{
  "encoder_kernel_size": 3,
  "decoder_bias": "all",
  "decoder_qk_norm": false,
  "decoder_drop_path": 0.05,
  "decoder_prefix_bidirectional": false,
  "warmup_steps": 240
}
Rows from block 10 of the image encoder, named by matrix and row number. Each number is 200 + 20 x the weight over its row's rms, rounded and kept within 0 to 999. All counts start at 0.
# convs0: reduce pointwise conv (encoder.blocks.10.convs.0.weight, 256x512x1x1), inputs 309-411
convs0.209,204,221,188,201,208,236,214,211,189,214,229,214,220,224,201,182,219,206,191,183,236,206,202,231,192,216,190,210,181,200,217,174,229,202,181,208,202,196,166,188,152,199,185,216,212,195,180,196,184,198,181,223,174,195,183,195,201,204,197,176,181,216,197,168,176,235,193,220,196,189,201,217,220,193,203,169,204,208,182,202,187,195,209,208,179,192,235,194,208,208,270,227,218,167,204,171,243,205,198,230,198,192,209
convs0.210,185,239,223,170,202,194,187,180,188,177,174,191,208,196,197,199,173,219,212,195,235,189,196,214,202,252,191,221,173,200,233,192,172,176,205,155,199,191,217,205,172,204,207,188,215,217,234,207,176,158,205,171,187,169,188,207,208,224,179,156,197,213,203,192,201,180,238,193,214,151,189,202,212,208,197,170,192,229,187,211,196,160,200,203,193,204,186,185,200,191,195,193,156,196,190,225,198,193,183,188,208,217,225
convs0.211,191,213,234,179,203,183,191,172,203,220,241,174,201,203,199,199,166,191,211,216,225,248,197,174,199,198,182,199,189,150,200,191,181,164,168,203,202,218,204,193,214,201,242,253,224,182,211,259,217,186,189,207,195,167,240,249,184,211,228,189,156,248,168,177,181,203,217,209,235,239,218,193,189,206,174,226,176,201,208,195,206,228,198,206,195,195,199,211,211,203,221,233,207,189,200,167,225,172,219,217,183,180,201
convs0.212,198,199,160,216,169,254,181,180,200,220,176,169,204,218,205,206,184,199,201,223,190,199,206,231,223,192,203,232,207,196,189,218,214,229,215,202,197,196,184,182,217,167,166,205,171,162,212,239,210,210,169,213,216,198,209,222,193,158,201,193,202,238,205,197,196,198,206,232,199,212,201,219,185,192,194,165,232,209,220,208,221,186,198,231,220,191,198,219,203,188,218,216,200,203,159,163,221,202,207,189,213,184,205
convs0.213,193,192,200,226,206,200,198,224,219,183,183,234,235,192,197,207,187,181,219,190,189,175,185,189,194,217,197,167,198,231,190,214,169,220,198,180,197,223,194,222,180,207,202,211,176,228,193,206,201,223,188,203,197,191,221,206,218,205,179,222,195,214,169,208,192,204,192,179,194,182,204,179,222,241,201,218,179,212,165,193,174,164,214,200,179,186,241,233,187,201,208,195,201,138,229,199,214,181,212,207,193,198,198
convs0.214,196,222,227,163,178,218,181,207,205,177,202,216,236,182,201,214,209,204,178,210,218,217,198,188,231,193,205,217,211,202,191,183,163,234,205,193,211,190,194,252,220,197,162,185,189,202,172,202,187,205,204,194,221,197,189,183,230,199,201,177,167,184,176,200,163,213,218,190,201,166,174,190,186,196,233,199,173,223,198,172,189,204,211,242,156,204,216,186,207,200,176,202,243,207,187,207,218,187,187,214,189,177,201
convs0.215,185,209,213,199,209,179,225,194,190,187,201,200,216,205,197,166,204,181,187,186,191,225,208,194,190,200,222,213,161,223,181,188,197,200,168,212,200,201,184,203,207,192,204,154,221,190,178,158,229,224,181,183,213,203,184,215,249,217,193,252,217,201,151,214,211,216,196,216,153,190,175,201,179,208,184,226,202,206,222,175,209,216,213,180,190,195,159,189,184,249,193,162,210,215,182,182,212,212,232,209,157,217,177
convs0.216,207,207,191,187,170,215,180,221,175,239,211,182,222,206,178,205,169,212,218,203,201,169,200,237,209,193,217,170,174,192,182,194,189,175,190,173,173,170,176,208,200,199,216,201,196,208,185,214,202,191,207,211,206,219,182,220,183,170,194,235,203,201,217,239,198,200,194,186,201,194,176,221,204,188,191,206,183,217,195,202,219,226,211,188,155,191,186,203,199,188,188,151,200,177,171,186,178,234,166,213,182,177,193
convs0.217,226,182,216,183,195,222,195,218,235,158,206,218,221,213,192,206,177,212,176,219,207,174,158,221,199,207,215,228,180,238,215,185,237,209,182,202,207,216,213,215,174,216,193,193,189,186,194,200,186,195,201,219,172,182,205,235,189,201,218,189,158,211,199,197,201,195,227,209,152,221,208,213,211,208,206,203,195,160,197,240,185,212,189,174,181,175,176,174,202,211,182,218,235,194,166,203,197,227,194,225,209,240,194
convs0.218,181,194,186,188,211,197,219,188,211,235,196,203,151,182,174,234,223,213,199,185,177,186,186,191,190,184,203,193,220,202,209,221,203,189,200,194,234,193,236,224,181,176,188,205,210,223,169,174,168,210,196,189,198,196,199,185,156,208,208,223,195,212,198,197,193,189,211,249,192,191,222,172,199,201,169,198,230,199,211,236,199,223,173,193,188,218,207,202,202,239,202,194,231,240,176,192,214,199,221,226,206,171,210
convs0.219,170,209,201,216,188,224,221,203,195,158,201,201,175,214,220,181,173,213,226,210,211,188,210,136,199,195,216,177,183,180,201,168,173,206,218,244,173,191,168,214,207,162,185,179,234,187,206,196,204,197,181,168,177,184,168,181,231,176,230,201,205,191,200,196,204,178,226,202,221,190,220,196,210,201,212,182,208,238,189,179,186,202,173,198,204,199,209,197,180,191,251,189,200,238,207,220,134,226,226,196,209,189,180
convs0.220,189,190,218,226,181,163,194,195,176,177,198,198,223,221,166,187,199,160,204,193,175,219,184,195,222,168,201,185,203,175,212,208,188,203,174,189,211,188,179,193,192,211,217,200,214,225,199,243,222,182,186,205,217,244,226,205,180,182,230,193,192,207,172,196,182,167,185,232,171,222,204,184,205,228,231,181,199,242,218,165,193,241,212,204,215,163,223,179,213,185,182,212,180,218,185,188,197,199,196,185,186,211,156
convs0.221,203,231,210,191,198,226,204,209,220,254,245,177,194,210,209,184,229,196,173,207,211,182,188,216,204,229,184,221,193,217,195,229,202,183,206,234,194,191,203,223,177,178,181,199,199,221,191,197,198,204,179,174,182,203,212,178,166,231,195,182,201,243,232,238,184,202,233,229,215,202,175,210,221,205,222,209,220,216,219,207,188,211,180,186,199,157,201,163,185,203,189,183,180,208,180,216,184,227,207,254,199,155,187
convs0.222,208,187,201,230,191,236,210,205,200,221,202,209,188,201,180,203,221,183,178,228,205,203,198,202,176,207,196,200,169,226,207,186,236,217,224,160,207,199,227,241,158,179,202,183,228,213,166,226,180,201,180,195,204,217,203,181,199,198,169,190,195,154,197,165,192,211,219,201,167,163,201,199,219,215,164,169,212,179,202,203,173,200,229,190,164,219,214,220,192,199,198,161,243,206,209,218,176,191,207,199,190,193,208
convs0.223,210,156,192,196,203,198,180,206,226,229,220,190,205,175,224,266,185,211,198,164,194,181,185,169,187,223,158,191,188,203,220,210,191,210,198,190,201,211,203,214,200,241,202,174,173,212,227,213,184,202,181,185,215,209,185,198,166,165,190,186,182,196,199,200,212,223,214,216,230,209,190,194,212,215,178,159,180,196,170,156,177,207,193,215,184,191,228,193,188,188,175,242,221,219,225,226,220,204,215,220,203,178,214
convs0.224,175,198,187,179,180,189,209,198,207,207,201,215,215,207,238,202,189,188,256,237,179,206,205,232,249,162,164,209,167,208,205,206,189,205,193,222,216,184,197,185,192,232,207,176,204,178,207,174,208,196,223,232,220,205,231,197,212,205,221,178,191,188,216,205,196,192,227,212,217,190,233,150,209,201,209,165,180,211,202,183,168,158,185,223,199,205,182,178,186,202,202,219,203,181,181,216,193,195,198,227,194,187,208
convs0.225,186,178,204,219,214,213,223,199,192,190,207,196,189,200,175,199,203,174,203,206,183,174,213,185,227,217,169,232,182,201,193,166,204,193,227,193,186,215,201,203,198,214,197,202,183,202,223,194,224,223,229,210,261,180,184,199,224,208,200,202,215,231,212,189,175,198,202,224,205,179,198,207,194,173,216,206,189,206,183,179,193,199,172,195,188,239,159,231,209,226,187,217,193,213,195,182,218,185,209,232,175,165,194
convs0.226,227,192,207,182,183,196,231,203,262,245,205,209,198,192,208,194,194,208,194,226,192,202,186,241,172,197,185,176,143,202,196,208,199,170,201,207,235,198,204,186,206,222,190,197,197,183,198,209,208,206,179,161,203,189,187,163,210,239,191,207,201,212,230,187,204,213,221,231,180,186,212,195,204,189,204,176,177,205,192,154,202,191,198,188,202,181,190,180,166,199,190,216,223,192,208,214,197,177,196,196,210,213,173
convs0.227,166,214,194,175,189,200,192,146,208,197,185,211,202,207,224,186,191,186,186,224,230,233,217,196,187,196,215,232,196,168,210,240,196,224,195,194,183,216,168,226,197,225,187,213,171,197,208,250,189,245,200,210,195,231,191,191,185,205,186,193,218,202,206,186,165,222,227,191,182,202,193,196,198,233,217,185,215,196,204,184,180,195,193,219,176,212,199,206,224,212,180,202,216,202,212,222,172,178,180,218,222,170,238
convs0.228,224,237,210,202,223,196,189,190,204,183,207,220,233,186,188,226,221,185,195,218,208,177,166,225,179,190,171,193,214,175,190,166,239,147,221,193,161,210,205,234,164,178,192,185,203,185,221,165,209,203,199,194,202,211,192,213,205,199,212,226,200,177,224,187,185,187,224,193,210,156,204,224,193,183,205,205,185,178,203,195,233,162,190,205,179,244,191,172,205,180,191,188,207,234,217,162,187,197,242,214,169,197,211
convs0.229,192,192,195,224,213,201,202,183,205,177,206,218,197,213,207,198,208,165,172,223,185,186,194,223,209,184,182,216,182,202,219,225,174,182,207,207,224,212,201,189,165,161,226,234,193,222,200,197,185,219,197,171,184,163,164,209,216,162,207,239,210,213,232,209,188,184,215,242,224,195,179,208,203,175,214,205,221,230,222,197,184,183,182,202,180,167,218,212,201,246,217,188,198,215,198,161,177,202,192,209,230,183,191
convs0.230,208,199,207,204,171,223,190,206,218,240,206,216,213,215,211,208,177,206,203,200,179,210,180,222,201,246,184,193,163,180,195,203,197,193,239,179,189,210,235,182,211,197,191,182,188,243,188,197,207,166,225,212,218,233,216,208,199,187,205,181,198,183,243,218,189,203,197,206,171,195,188,186,241,210,212,181,203,200,196,228,235,200,181,207,200,162,191,190,195,192,205,229,158,228,193,183,253,239,168,211,198,202,173
convs0.231,181,229,180,202,176,230,211,175,229,222,189,225,180,212,215,217,208,208,210,178,176,198,194,237,205,191,183,202,176,173,200,194,168,232,169,211,204,182,194,219,207,165,198,235,167,208,189,202,185,207,188,215,209,188,204,164,182,174,228,219,194,208,178,210,204,185,202,173,182,198,152,201,233,192,226,244,200,197,241,209,212,195,185,213,206,188,181,241,176,217,220,201,205,214,186,222,185,195,210,204,179,237,227
convs0.232,176,185,193,230,216,229,188,167,198,178,210,226,191,157,202,203,185,204,175,177,207,227,235,177,215,222,185,208,219,258,213,226,200,233,177,209,229,211,176,175,192,172,183,155,188,187,224,202,242,186,157,222,209,172,175,164,239,190,216,206,212,196,205,250,167,193,162,220,193,200,162,186,171,207,187,181,195,223,245,228,196,212,202,189,199,221,181,212,187,183,217,198,199,185,205,229,176,198,197,179,208,226,219
convs0.233,184,210,191,203,206,193,224,220,198,200,205,233,217,189,188,193,189,213,217,199,175,187,180,165,186,201,196,199,169,164,192,191,191,181,189,200,189,176,191,161,226,217,194,242,201,177,196,206,209,200,228,217,236,242,204,191,215,228,212,225,171,203,201,181,188,187,187,191,203,194,195,198,206,211,200,181,186,181,222,168,184,190,207,207,248,190,203,200,195,203,193,209,221,226,182,211,233,215,206,215,185,206,178
convs0.234,190,210,204,191,223,194,207,165,207,208,216,195,231,182,160,198,208,166,206,199,217,224,205,221,183,218,163,218,241,172,200,195,183,185,175,220,211,194,229,240,196,208,195,204,186,200,252,205,179,224,227,224,193,206,169,192,222,201,180,216,209,144,164,205,187,203,203,208,212,168,234,234,182,202,209,176,186,199,209,242,185,213,207,239,194,173,192,215,244,178,210,178,213,194,173,170,204,216,166,200,209,168,197
convs0.235,205,193,197,203,204,193,215,158,180,215,184,233,174,190,202,183,162,194,194,219,222,206,217,183,194,205,197,189,191,208,207,188,201,197,188,215,225,199,197,203,196,152,218,228,203,226,224,230,198,207,179,209,184,185,206,182,182,213,227,194,178,191,240,238,191,188,192,225,170,189,198,186,193,202,177,197,177,193,195,200,203,212,206,195,189,209,183,203,192,205,218,172,204,199,229,200,176,195,192,177,167,165,175
convs0.236,175,179,163,215,202,190,199,208,165,159,179,172,201,199,189,193,199,182,196,208,198,178,225,200,202,217,222,191,226,226,219,228,243,234,216,213,170,189,208,216,183,172,234,240,191,178,185,209,191,202,195,202,182,225,200,214,209,191,196,211,208,183,188,192,203,199,175,182,191,185,186,210,176,199,192,222,186,198,177,242,213,159,183,230,210,213,201,187,198,176,210,222,208,199,200,207,210,207,193,222,165,225,174
convs0.237,152,171,193,181,212,214,209,237,176,188,174,188,181,215,208,202,214,187,198,176,207,201,226,245,177,205,183,217,222,198,214,220,205,158,223,210,207,173,200,174,224,216,219,195,231,223,205,214,196,154,203,218,226,189,199,192,191,197,190,209,214,192,192,221,192,189,190,201,236,209,196,203,186,208,175,243,209,149,223,195,220,200,199,229,215,185,195,180,209,182,207,229,171,193,188,187,206,208,162,165,187,210,190
convs0.238,209,178,176,192,177,205,230,159,224,200,191,185,175,210,179,162,206,208,189,178,212,154,188,190,187,195,217,222,199,195,183,204,191,226,185,185,220,178,174,168,195,211,195,207,185,205,178,198,195,219,207,195,206,179,220,173,194,208,184,173,205,192,195,190,187,213,228,178,211,192,209,168,162,174,229,221,160,210,169,198,158,224,225,190,198,195,193,183,185,173,139,158,199,181,197,164,182,194,216,191,225,227,183
convs0.239,206,213,218,234,200,216,196,194,189,221,206,227,196,188,200,190,206,206,184,208,213,192,173,181,211,177,216,190,200,155,202,208,183,227,186,174,222,218,209,147,191,175,191,229,208,255,227,199,185,206,167,233,240,203,199,188,183,206,211,235,195,205,199,215,205,213,192,178,198,209,177,186,202,191,209,178,207,201,214,230,200,194,193,173,202,227,196,286,249,216,175,221,212,153,180,212,177,197,158,209,198,202,223
convs0.240,194,188,220,211,219,170,174,202,222,173,178,194,195,202,189,184,217,190,178,205,183,167,211,207,191,196,207,204,185,195,212,178,152,199,228,208,176,189,228,172,210,172,240,220,226,168,193,209,182,217,192,237,198,156,238,208,215,188,198,189,197,192,218,182,209,215,177,186,199,166,243,207,174,180,216,211,165,205,185,217,221,216,199,183,151,190,201,183,184,168,215,181,210,198,225,219,188,184,236,184,181,189,233