Rows from block 9 of the text decoder, named by matrix and row number. Rows with one number belong to one attention dimension. Each number is 128 + 32 x the weight over its row's rms, rounded and kept within 0 to 255. All counts start at 0. After the name is the row's rms in percent of the matrix's.
# q: attention query, key and value (stacked) (decoder.blocks.9.attn.qkv.weight, 384x128, the q third), inputs 0-127
# k: attention query, key and value (stacked) (decoder.blocks.9.attn.qkv.weight, 384x128, the k third), inputs 0-127
q.97 103 [ 81 118 118 136 173 143  73 164 141 147 167 132  89 118 187 118 155  80  95 143 123  96 149 154  76  96 118 155 131 179 133 133 223  88 152 147 172 123  81 175 184 118 121 152 164  81 168 108 137 154  97 113 136 141 113 140 106 112 185 131 128 149 116 137 105 145  65 105 140 142 127  48 155 166  92 165 116 130  89 167  67 150 118 130 143 146 148 109 155 126  76  90 142 147 187 116  64  88 130 139 145 107 124  92 122 163 159 111 102 142  95 132 125 100 155 189 203 180 163 114 110 103 124 121 175 113 114 156]
q.98 103 [118 136 110 112 144 138 139 100  62 169 108 138 108  63 119 143 114 137  97 180 138 109 153 128 137  64 113  96 182 176  92 182 214 128  70  56 103 168  88  97 135 111 206 129 119 113  85 170 119 122 104  95 147 126 110 136 134  88 109 138 166  97 143 166 121 139 164 158  95 103 110 188 118 124 144 111 152 136 117 152  91 165 159 155 136 157 141 191 164 191 126  95 134  71  98 145 140 130 126 108 111  92  72  87 183 149 126 126 116 166 128 166 137 108 167  91 177 141  82 116  68 113 130 133  99 117 149 146]
q.99 112 [ 96 134 141 121 126 180  67 141 112 157 160 128 156 104  78 116 141 193 131  70 161  83 116 162 103 154 128 147 147  96  77 174  87 138 180 100 135 154 179 139 136 155 172 125 116 135  69 153 155 100 143 122 157 155 106 171  74 164  86 133 161 104 142 173 128 175  81 143 158 121 113 143 164 148 155  52 171 101 132 149 201 157  74 119 130 129  93 137 107 125 107 131  80 125 129 135 148 100 103 162 126 102  86 169 123 131 135 154 112 111 128 151  92  83 109 130  62  92 188  94 181  82 120 122 187  79 156 131]
q.100 110 [103 101  52 127  89 145 131  93  36 178  49 175 129 159 123 153 149 102 125 101 136 120 174  78 115 133 126  94 134 128  88 142 125 147 127  91  68 177 118  99  49 143 123 118  97 189 177 121 123 116  67 146 131 136  81 118  94 145 112 119 129 100 144 146 154 152 114 160 150 119 115  56 136  94 148 140 139 109 155  98  99 112 113 100 119  95 131  93 172 151 139  91 127 126 123 135 112 104 140  86 134 180 125 150 167 188 132 128 139 122 118 118  94 119 187  71 168 178 102 108 122  83 141 117 108 217 147 167]
q.101 098 [131  98 148 158 120 185 146  73 138  96 161  83 135  78  98 124  67 130 177 102 124 160 136  45 153 149 125 148 163 117 122 103 152 173 127 167 166 138 161 155 180 113  90 162 156 141 100 186 187 116  76 157 168 150 157 142 113 141 128 165 168 147  40  85 108 155 127 145 156 108 100 109  64  65 157 148  98 173 156  87 129 115 127  97 121 143 132 147 161 123 138  60 127 132  59 164 124 100 139 155 164 135  80  97 151 164 109 144  90 128 129 124 185 109 112  96  95 111 121 124 116  78 142 142 165 130 160 145]
q.102 091 [ 85 175  93 146 153 102 114 116  62 173 128 123 167 114  89 125 132 147  76  77 106 190  89  84 112 131 125  93 154 117  80 152 185 151  99 123 133 121 118 141 109 146 100 143 118 120 109  70 113 139 130 154 103 166 117  93 116 111 145  86 171 165 120 134  96 133 136 102 129 145 122 125 168 201 135  88 126 213 109 132 149 127 102 138 170 138  88 158 132 108  97 180 192 132 129 100 101  78  59 152  89 135 117  91 152 121 141 122 175 248 150 117 167 115 114 147 132 137 106  67 113 151 129 148 177 111  96 149]
q.103 106 [130 120 172 160 160 129 171 123 110 164  89 115 135 126 134  84 154  97 137 126  56 130 114 189  92 123 151  67 130 130  46 163 183 121 104  75  85 128 116  91 102 151 108  95 143  98 144  89 107 130 102 101 119 172 122 148  52 122 131 119  94  66 123 104 127  73 135 162 108 116 111 101 160 195 100 168 109 128  89 101  90 147 100 127 118 115  98 137 125 168  84 196 162  75  85 107 170 131 124 161  85 136  78 151 116 148 139  86  86 184 162 137 156 125 154 107 128 189 180 138 151 171 121 157 135 153 117 161]
q.104 088 [146 155 130 151 161 107 162 118  65 130 135 168 114 191 182 127 116 168 127  98 169  58 141 133 107 134 173  99 105 104  95 111  57  91 107 182 155 134 147 166 145 115 183 130  93 115 110 147 146 189 122  44 145 100 133  92 178 129 125 110 147  74  76 151 115 157  75 137  95  90 126 149  90 133 137 116 161 171 129 117  81 136 130 120 186 116 127 199 147 150 119 166 119 115 133 103  96 178  86 131 121 216 128 107  89 184 131 171 115 122 143 126 105  91 101 103 116  93 160  82 129 109 107 138 133 155  97 169]
q.105 105 [203 159  72 171  92 149 180 113  97  95 105 135 161 146 130  96 109  91 138  82  78 129 110 125 196  96 145 156 121 102 149  65 135  58 188 119 146 103 158 117 124 111 141  76  94 131  52 116  93 124 134  95 144 179 126 160 126  82 187 188 173  81 117 123 137 143 118 107  79 165 137 110 188 143 141 124 121 104 171 109 112 124 157 127 132  72 124 102  84 101 113 155 118 105 169 124 135  73 116  99 100 128 161  85 150 139 124 202  80 165 120 114 151 154  92 172 130 110 167 151 113 115 149 128 158 105 121 153]
q.106 097 [ 73 122 135  92 145 181 136 116 110 133 118 116  59 109 132 107 133 121 145 113 196 188 166 180 118 137 108  84  76 144 138 111 121 123 119 131 107 188 170 151  86 133 128 100 117 165 101  83  90 196 145 147 131 146 121 168 109 129 178  85 111 154 133 122 111  83 105 169 129  87 128  76 156 202  82 144 124 138 160 144  96 130 160  49 156  77 139 177 111 193  96 140 131 113  54 109 137  87 171 145 122 121 122 114 113 153 129 148  73 140 180 130 118 135 160 107 164 161  97 184 119  95 146 103 110 135 192 126]
q.107 098 [121 150 104 119 135  74 110 110 129 119 113 103 244 136 176 191 101 172 110 104 157  75 153 151 111 147 102 144 138 130 134 161 111 114 171 140 176 105  94 133 141 165 128  88 161 102 148  82 126  90 184 108 122 138  73 165 131 118  99 109  94  93 173 141 163 143 119 151 129 157 167 138  77  95 113  86 162 133 101  66 122 105 119 137 126 126 125 208 147 147 121 182 114 118 126  92  92  65  85 165 123 171 125  63 145 153 118 141 185 110 110 117 152  77  75 152 154 174 106 154  86 159 143 127 174 146 129 155]
q.108 103 [177 182 160  70 138 126 126 158  54 118 187 130 133 114 113 157 168 132 142 136 102 111 190 111 123  84 144 117  71 132 102 161 111 130 164 181 122 100 135 153 104  99 124  67 165 178 107 129 162 116 231 134 159 177  56 139  92  87 159 130 129 155 119 151 107 112 161 101 147  87 143  78  96 122 149 118 114 150 102 126 126 145 163 124 122  95 145 143 115  64 130  90 114 111 120  73 144 161 184  83 111 141 125 139 120 107 161 175 141 124 184 170  68 109 141 103 144 172 102 136 165 101 110 121 104 117  72 168]
q.109 108 [ 97 106 164 140 195 129 124 125 179 100 113 185 114  85  95 123 171 143 118 135 143 149  95 104 172 150 178 176 112  92 137 146 118 135 112 145 147  79 138  58 181 145 143  80  75 118  56 143 147 127 111 116  88 135 150 203 118 120  83 143 110 194 156 165 106 178 122 144 157 130  64  82  95 117 206 138 133 126 130 157 200 164 120 112 186 139 105 152 176  96 135 138  89  85 160  98 125 172 112 115 146 123 115 132 137 144 123 173 128 147 130 120 136 128 143 133 115 162  80 158 128  75 133 174 127  90 114 186]
k.97 097 [ 82 117  77 118 146  93 125  72  85  96  95 131 161  99 147  53 118 104 157  89  99 206 104 129 125 124 164 170 172 110 159 139 144 118  76 140 104 164 116  92 122 132 102 140 127 111 186 103 189 103 146 145 131 163  97  87 123 141 149 117 102 120 131 153 125 124  70 123  67 101 129 161 102 112 112 168 161 134 152 130  66  49 173 132 126  92 141  91 176 139 180 159 144 125 127 128 108 109 135 167 166 139  63 129 199 146  80 127 127 180 116  96 148 130 124 110  94 141 130 146 115  94  94 211 136 161 172 155]
k.98 103 [157 155 126 116  94 151 139 104 118 133 108  63 116 149 134 157 131 134 102 181 142  82 157 180 126 147 158 104 167 104 130 184 165  79  98  78 203  98  80 123 145 128 149  97 101  75 112 148 136 125 100 130  96  93  74 117 114 116 183 123 136 162 162  98 148 150 125  78 149 117 163  90 122 130 105  96  88 160 122 143 161  91 184 176 114 105 163 116  90 168 170 119 168  87  34 110 103 136 147 115 135  72 114 200 154  99 139 139 124 145  77 150 128  95 166 125 145  87 163 119 113 107 205 133 147 149 177 100]
k.99 111 [128 124 207 127 148 127  99 112  94 131 139 189  63 121 124 103 127  79 132 125 142 157 115  95 141 121 139 108 151 126 162 103 162  74 184 126 119 172 139 120 129 119 219 136 139  79 123 181 151  79 120 103 134 113 127 211  97 102  62  87 120 120 113 123 132 221 136 136  88 145 116 117 100 113  95  90 103 148 180 176 123 138 121 135 100 166  60 122  87 137 158  96 147 160  82 156 154 112 121 154 102 127 110  92 113 131 140 187 185  94 123 130 178  83 121 165 126 186 129 145 159 145 148 116 116  71 156 139]
k.100 108 [132 132 121 198 141 158 157 155 122 168 119 157  83 144 113 110 102 181 109 128 134  91 149  94 159 139 132 103  95 117 182 158 186 100 110 170 165 131 112 195 160  65 116 154 143  88 109 162 151 130  99 101 143 132 127 113 122 116 136 189 179  69 153 122 119 131 147 111 177 161 152 117 177 139 146  98 105 146 152 162 182 142 161 188 135 101 104 101  59 137  92 132 111 128  86  89 132  95 118 179 128 187 102 147 126 113 127  68 142  82  96 147 118  98  84 168 127 164 151  85 122  83  90 189 139 172  95  59]
k.101 095 [123  96 140 157 165  97 182 123 145 126 102 126 172 136 141 184 130  77 170 125 102 192 158 178 125 142 177 172 101 137 133  71 155 121 134 114 154 145 143 174  87 112 111  72 149 165 174  77 123 149 104  72  99 121 121 146 166 142 120 144 146 108 121 162 122 133 133 132 158 110 110  98 120 221 191  89 121 142  83 108 117 118 118 118  95 123  78 152 107 141 126 121 167 146 134  82 148 184 117  99  90 142 104  40 118 219 111 118 163 114 156  56 131 100 146 127  86 152 124 143 124  99 136 134 135 133 129 208]
k.102 092 [ 78 118 185 146 100 123 105 108  84 137 110  69 204 179  61 159 152  71 104 121 131 171 123  58 127 132 162 129 113  86 133 139 142 122 101 111 186 154 136 121 148 131 152 193  84  63 122 105 151 162  94 116  77 114 119  95 152 119 180 118 114 125 121  98 144 102  99 102 109 154 189  91 155 120  77 113 110 131 150  93 140 150 117 113 168  73 122 127 139 108 151 120 201  72 154 116 112  57  76 197  59  83 136 151 159  93 146 126 115 137  96 140 151 120  90  96 150 129 124 113 119 152 156 135 132 133 126 145]
k.103 091 [ 91 163 146 123 125 182 100  97 167 171  88  38 116 125 117 163 114 156 124 202 131 111 107 194 111 125 113 123 191 141 147  88 108 117 132 185 115 193 114 117 183 114 182 109 139 102 119 168 151 171 180 158 138 123 109 117  92 144 140 136  71 150 118 133 127  61  92 117 164 128 146 126 181  73  66 126 100 186 158 141 117 165 142 138 164 137 176 105  84 123 165 152 184 121 117 113 121 127 144 143 124 116  99 185 123  75  71 116 106 136  96 145 122 135  70 158 122 155 133 104 113 134 102 156 136 188 159 121]
k.104 087 [157 141  97 182  88 159 153 176  28  90 138 167 160 107 119 197  93 169  94  95 126  41 119  92 117 146 113 118 135  53 120  99 175 104 176 143 159 150 115 116 108 119 122 118 134 139  82 114  88 158 119 140 147 157 152 164 162 119 161 152 133 135  99 175 202  74 134 134  44 144  99 145 135 135 105 137 149 158  95 165  86 130 114 152 160 168 129 104 107 138 119  89 152 149 141  70  93  78 146 146 163 142 167 155 116 140  96 140  96  67 137 150 152 129 162 136 121 135 163  76 130 121 148 164  97 132 103 146]
k.105 101 [142 159 124 139 130 127 127 161  93 120 153 108 129 167  97  94 134 112  87 103 104 201 154 100 149 149  97 100  86 137  86 103 116 131 137 119 146 137 125 152 134  86 134 129 116 159 128 185 152 164 145 147  96 128  85  55 140 108 134 162  92 122 148 180  89 123 151 128 147 149  90  50 128 117 154 135  78 154 139 144 167  83  87 107  88 140 104 158 109 162  96 195 113 156 167 155 102  96 131  67 116 142 213 156 147 114 163 136  48 102 157 100 169 125 198  81 153 121 197 187 167 172 125 130 114 138 146  87]
k.106 095 [121 141 154 115  98 140 222 125  90 106 151 101  66 159 156 123 123 118 142 130 182 146 117 155  97 166 108  81 129 184 153 125 141 131 112 100 126 188 139 129 151 152 123 111 119 187 172 139 136 141 102 108 127 129  98 130 125 192  99 149  86 105 111 185  63  77 136 149  81  82  87 130 108  81 109  41 119 155 126 162 110 167  91 136 169 109 122 150  89 115 137  74 162 138  92 166 115 119 153 125 118  77  72 137  84 152  79 102 123 100  97 149 106 120  85 119 159 146  70 128  62 176 164 131 132  85 124  99]
k.107 091 [156 111 139 116  97  80 142 123  93 157  77 160 120 139 110 146  65 144 108 128  80 145 122 105 141 134 109  61 138  74  97  63 112 109 181 135 142  69 156 135 114 111 107 153 128 155 193 144 137 111 115 176 163 128 132 140 139 132 149  48  73 147 168  48 216  86 108 125 172 145 156 121  84  90 112 111 145 118 110 132 110 110 133  97 168 112 159 106 110 117 111 113  99 119 160  66 105  55  82 141 126 152 155 141 199 122 153 114 139 135  87 161 107 172 118 108 162  91  97 142 120 132 144 154  84 153 125  68]
k.108 102 [176 138 181 103 178 136 141 127  99 134 106 153 101 170 121 131  74 150 147  64  69 118 153 136 141 182 130 108  91 164 167 100 129 162  66 133 118 153 126 144  94 128  94 115 155 152 179 147 121  92 201 141  82 146 111  84 122  75 121 148 144  71  53 136 103 125 141 114 101 142 166 112 124 182 102  88 146 145 139 189 134 101 121 141 173  79  88 109 142 111 106 125 110  94 208  60 112 126 150 146 152 116 143 159 140 113 103 179 148 107 179 140 162 146 103 164 118 192 141 117 112 177 135 108 104 115  95  70]
k.109 106 [ 89  66 199 159 162 112 132  93 116 113 183 124 114 131 120 117  89 135 137  95 169  93 130 118 109 144  84 143 109 183 179 103 164  95 175 117 141 151 181 156  74 156 172 123  97 132 138  86  95 123 103 158 157 115 137 133 173  69 124 152 152 110 140 136 102 114 216 172  44  75 134 139  78 153 137 111  80 114 156 104 117  70 108 120 144 153 122  93 149 140 147 103 102 108 106 124 164 162  94  89 175  56 101 144  82 107 107 124 120 159 132 185 140  99  92 137 100 126 101  90 143 124 158 160  72 114 152 141]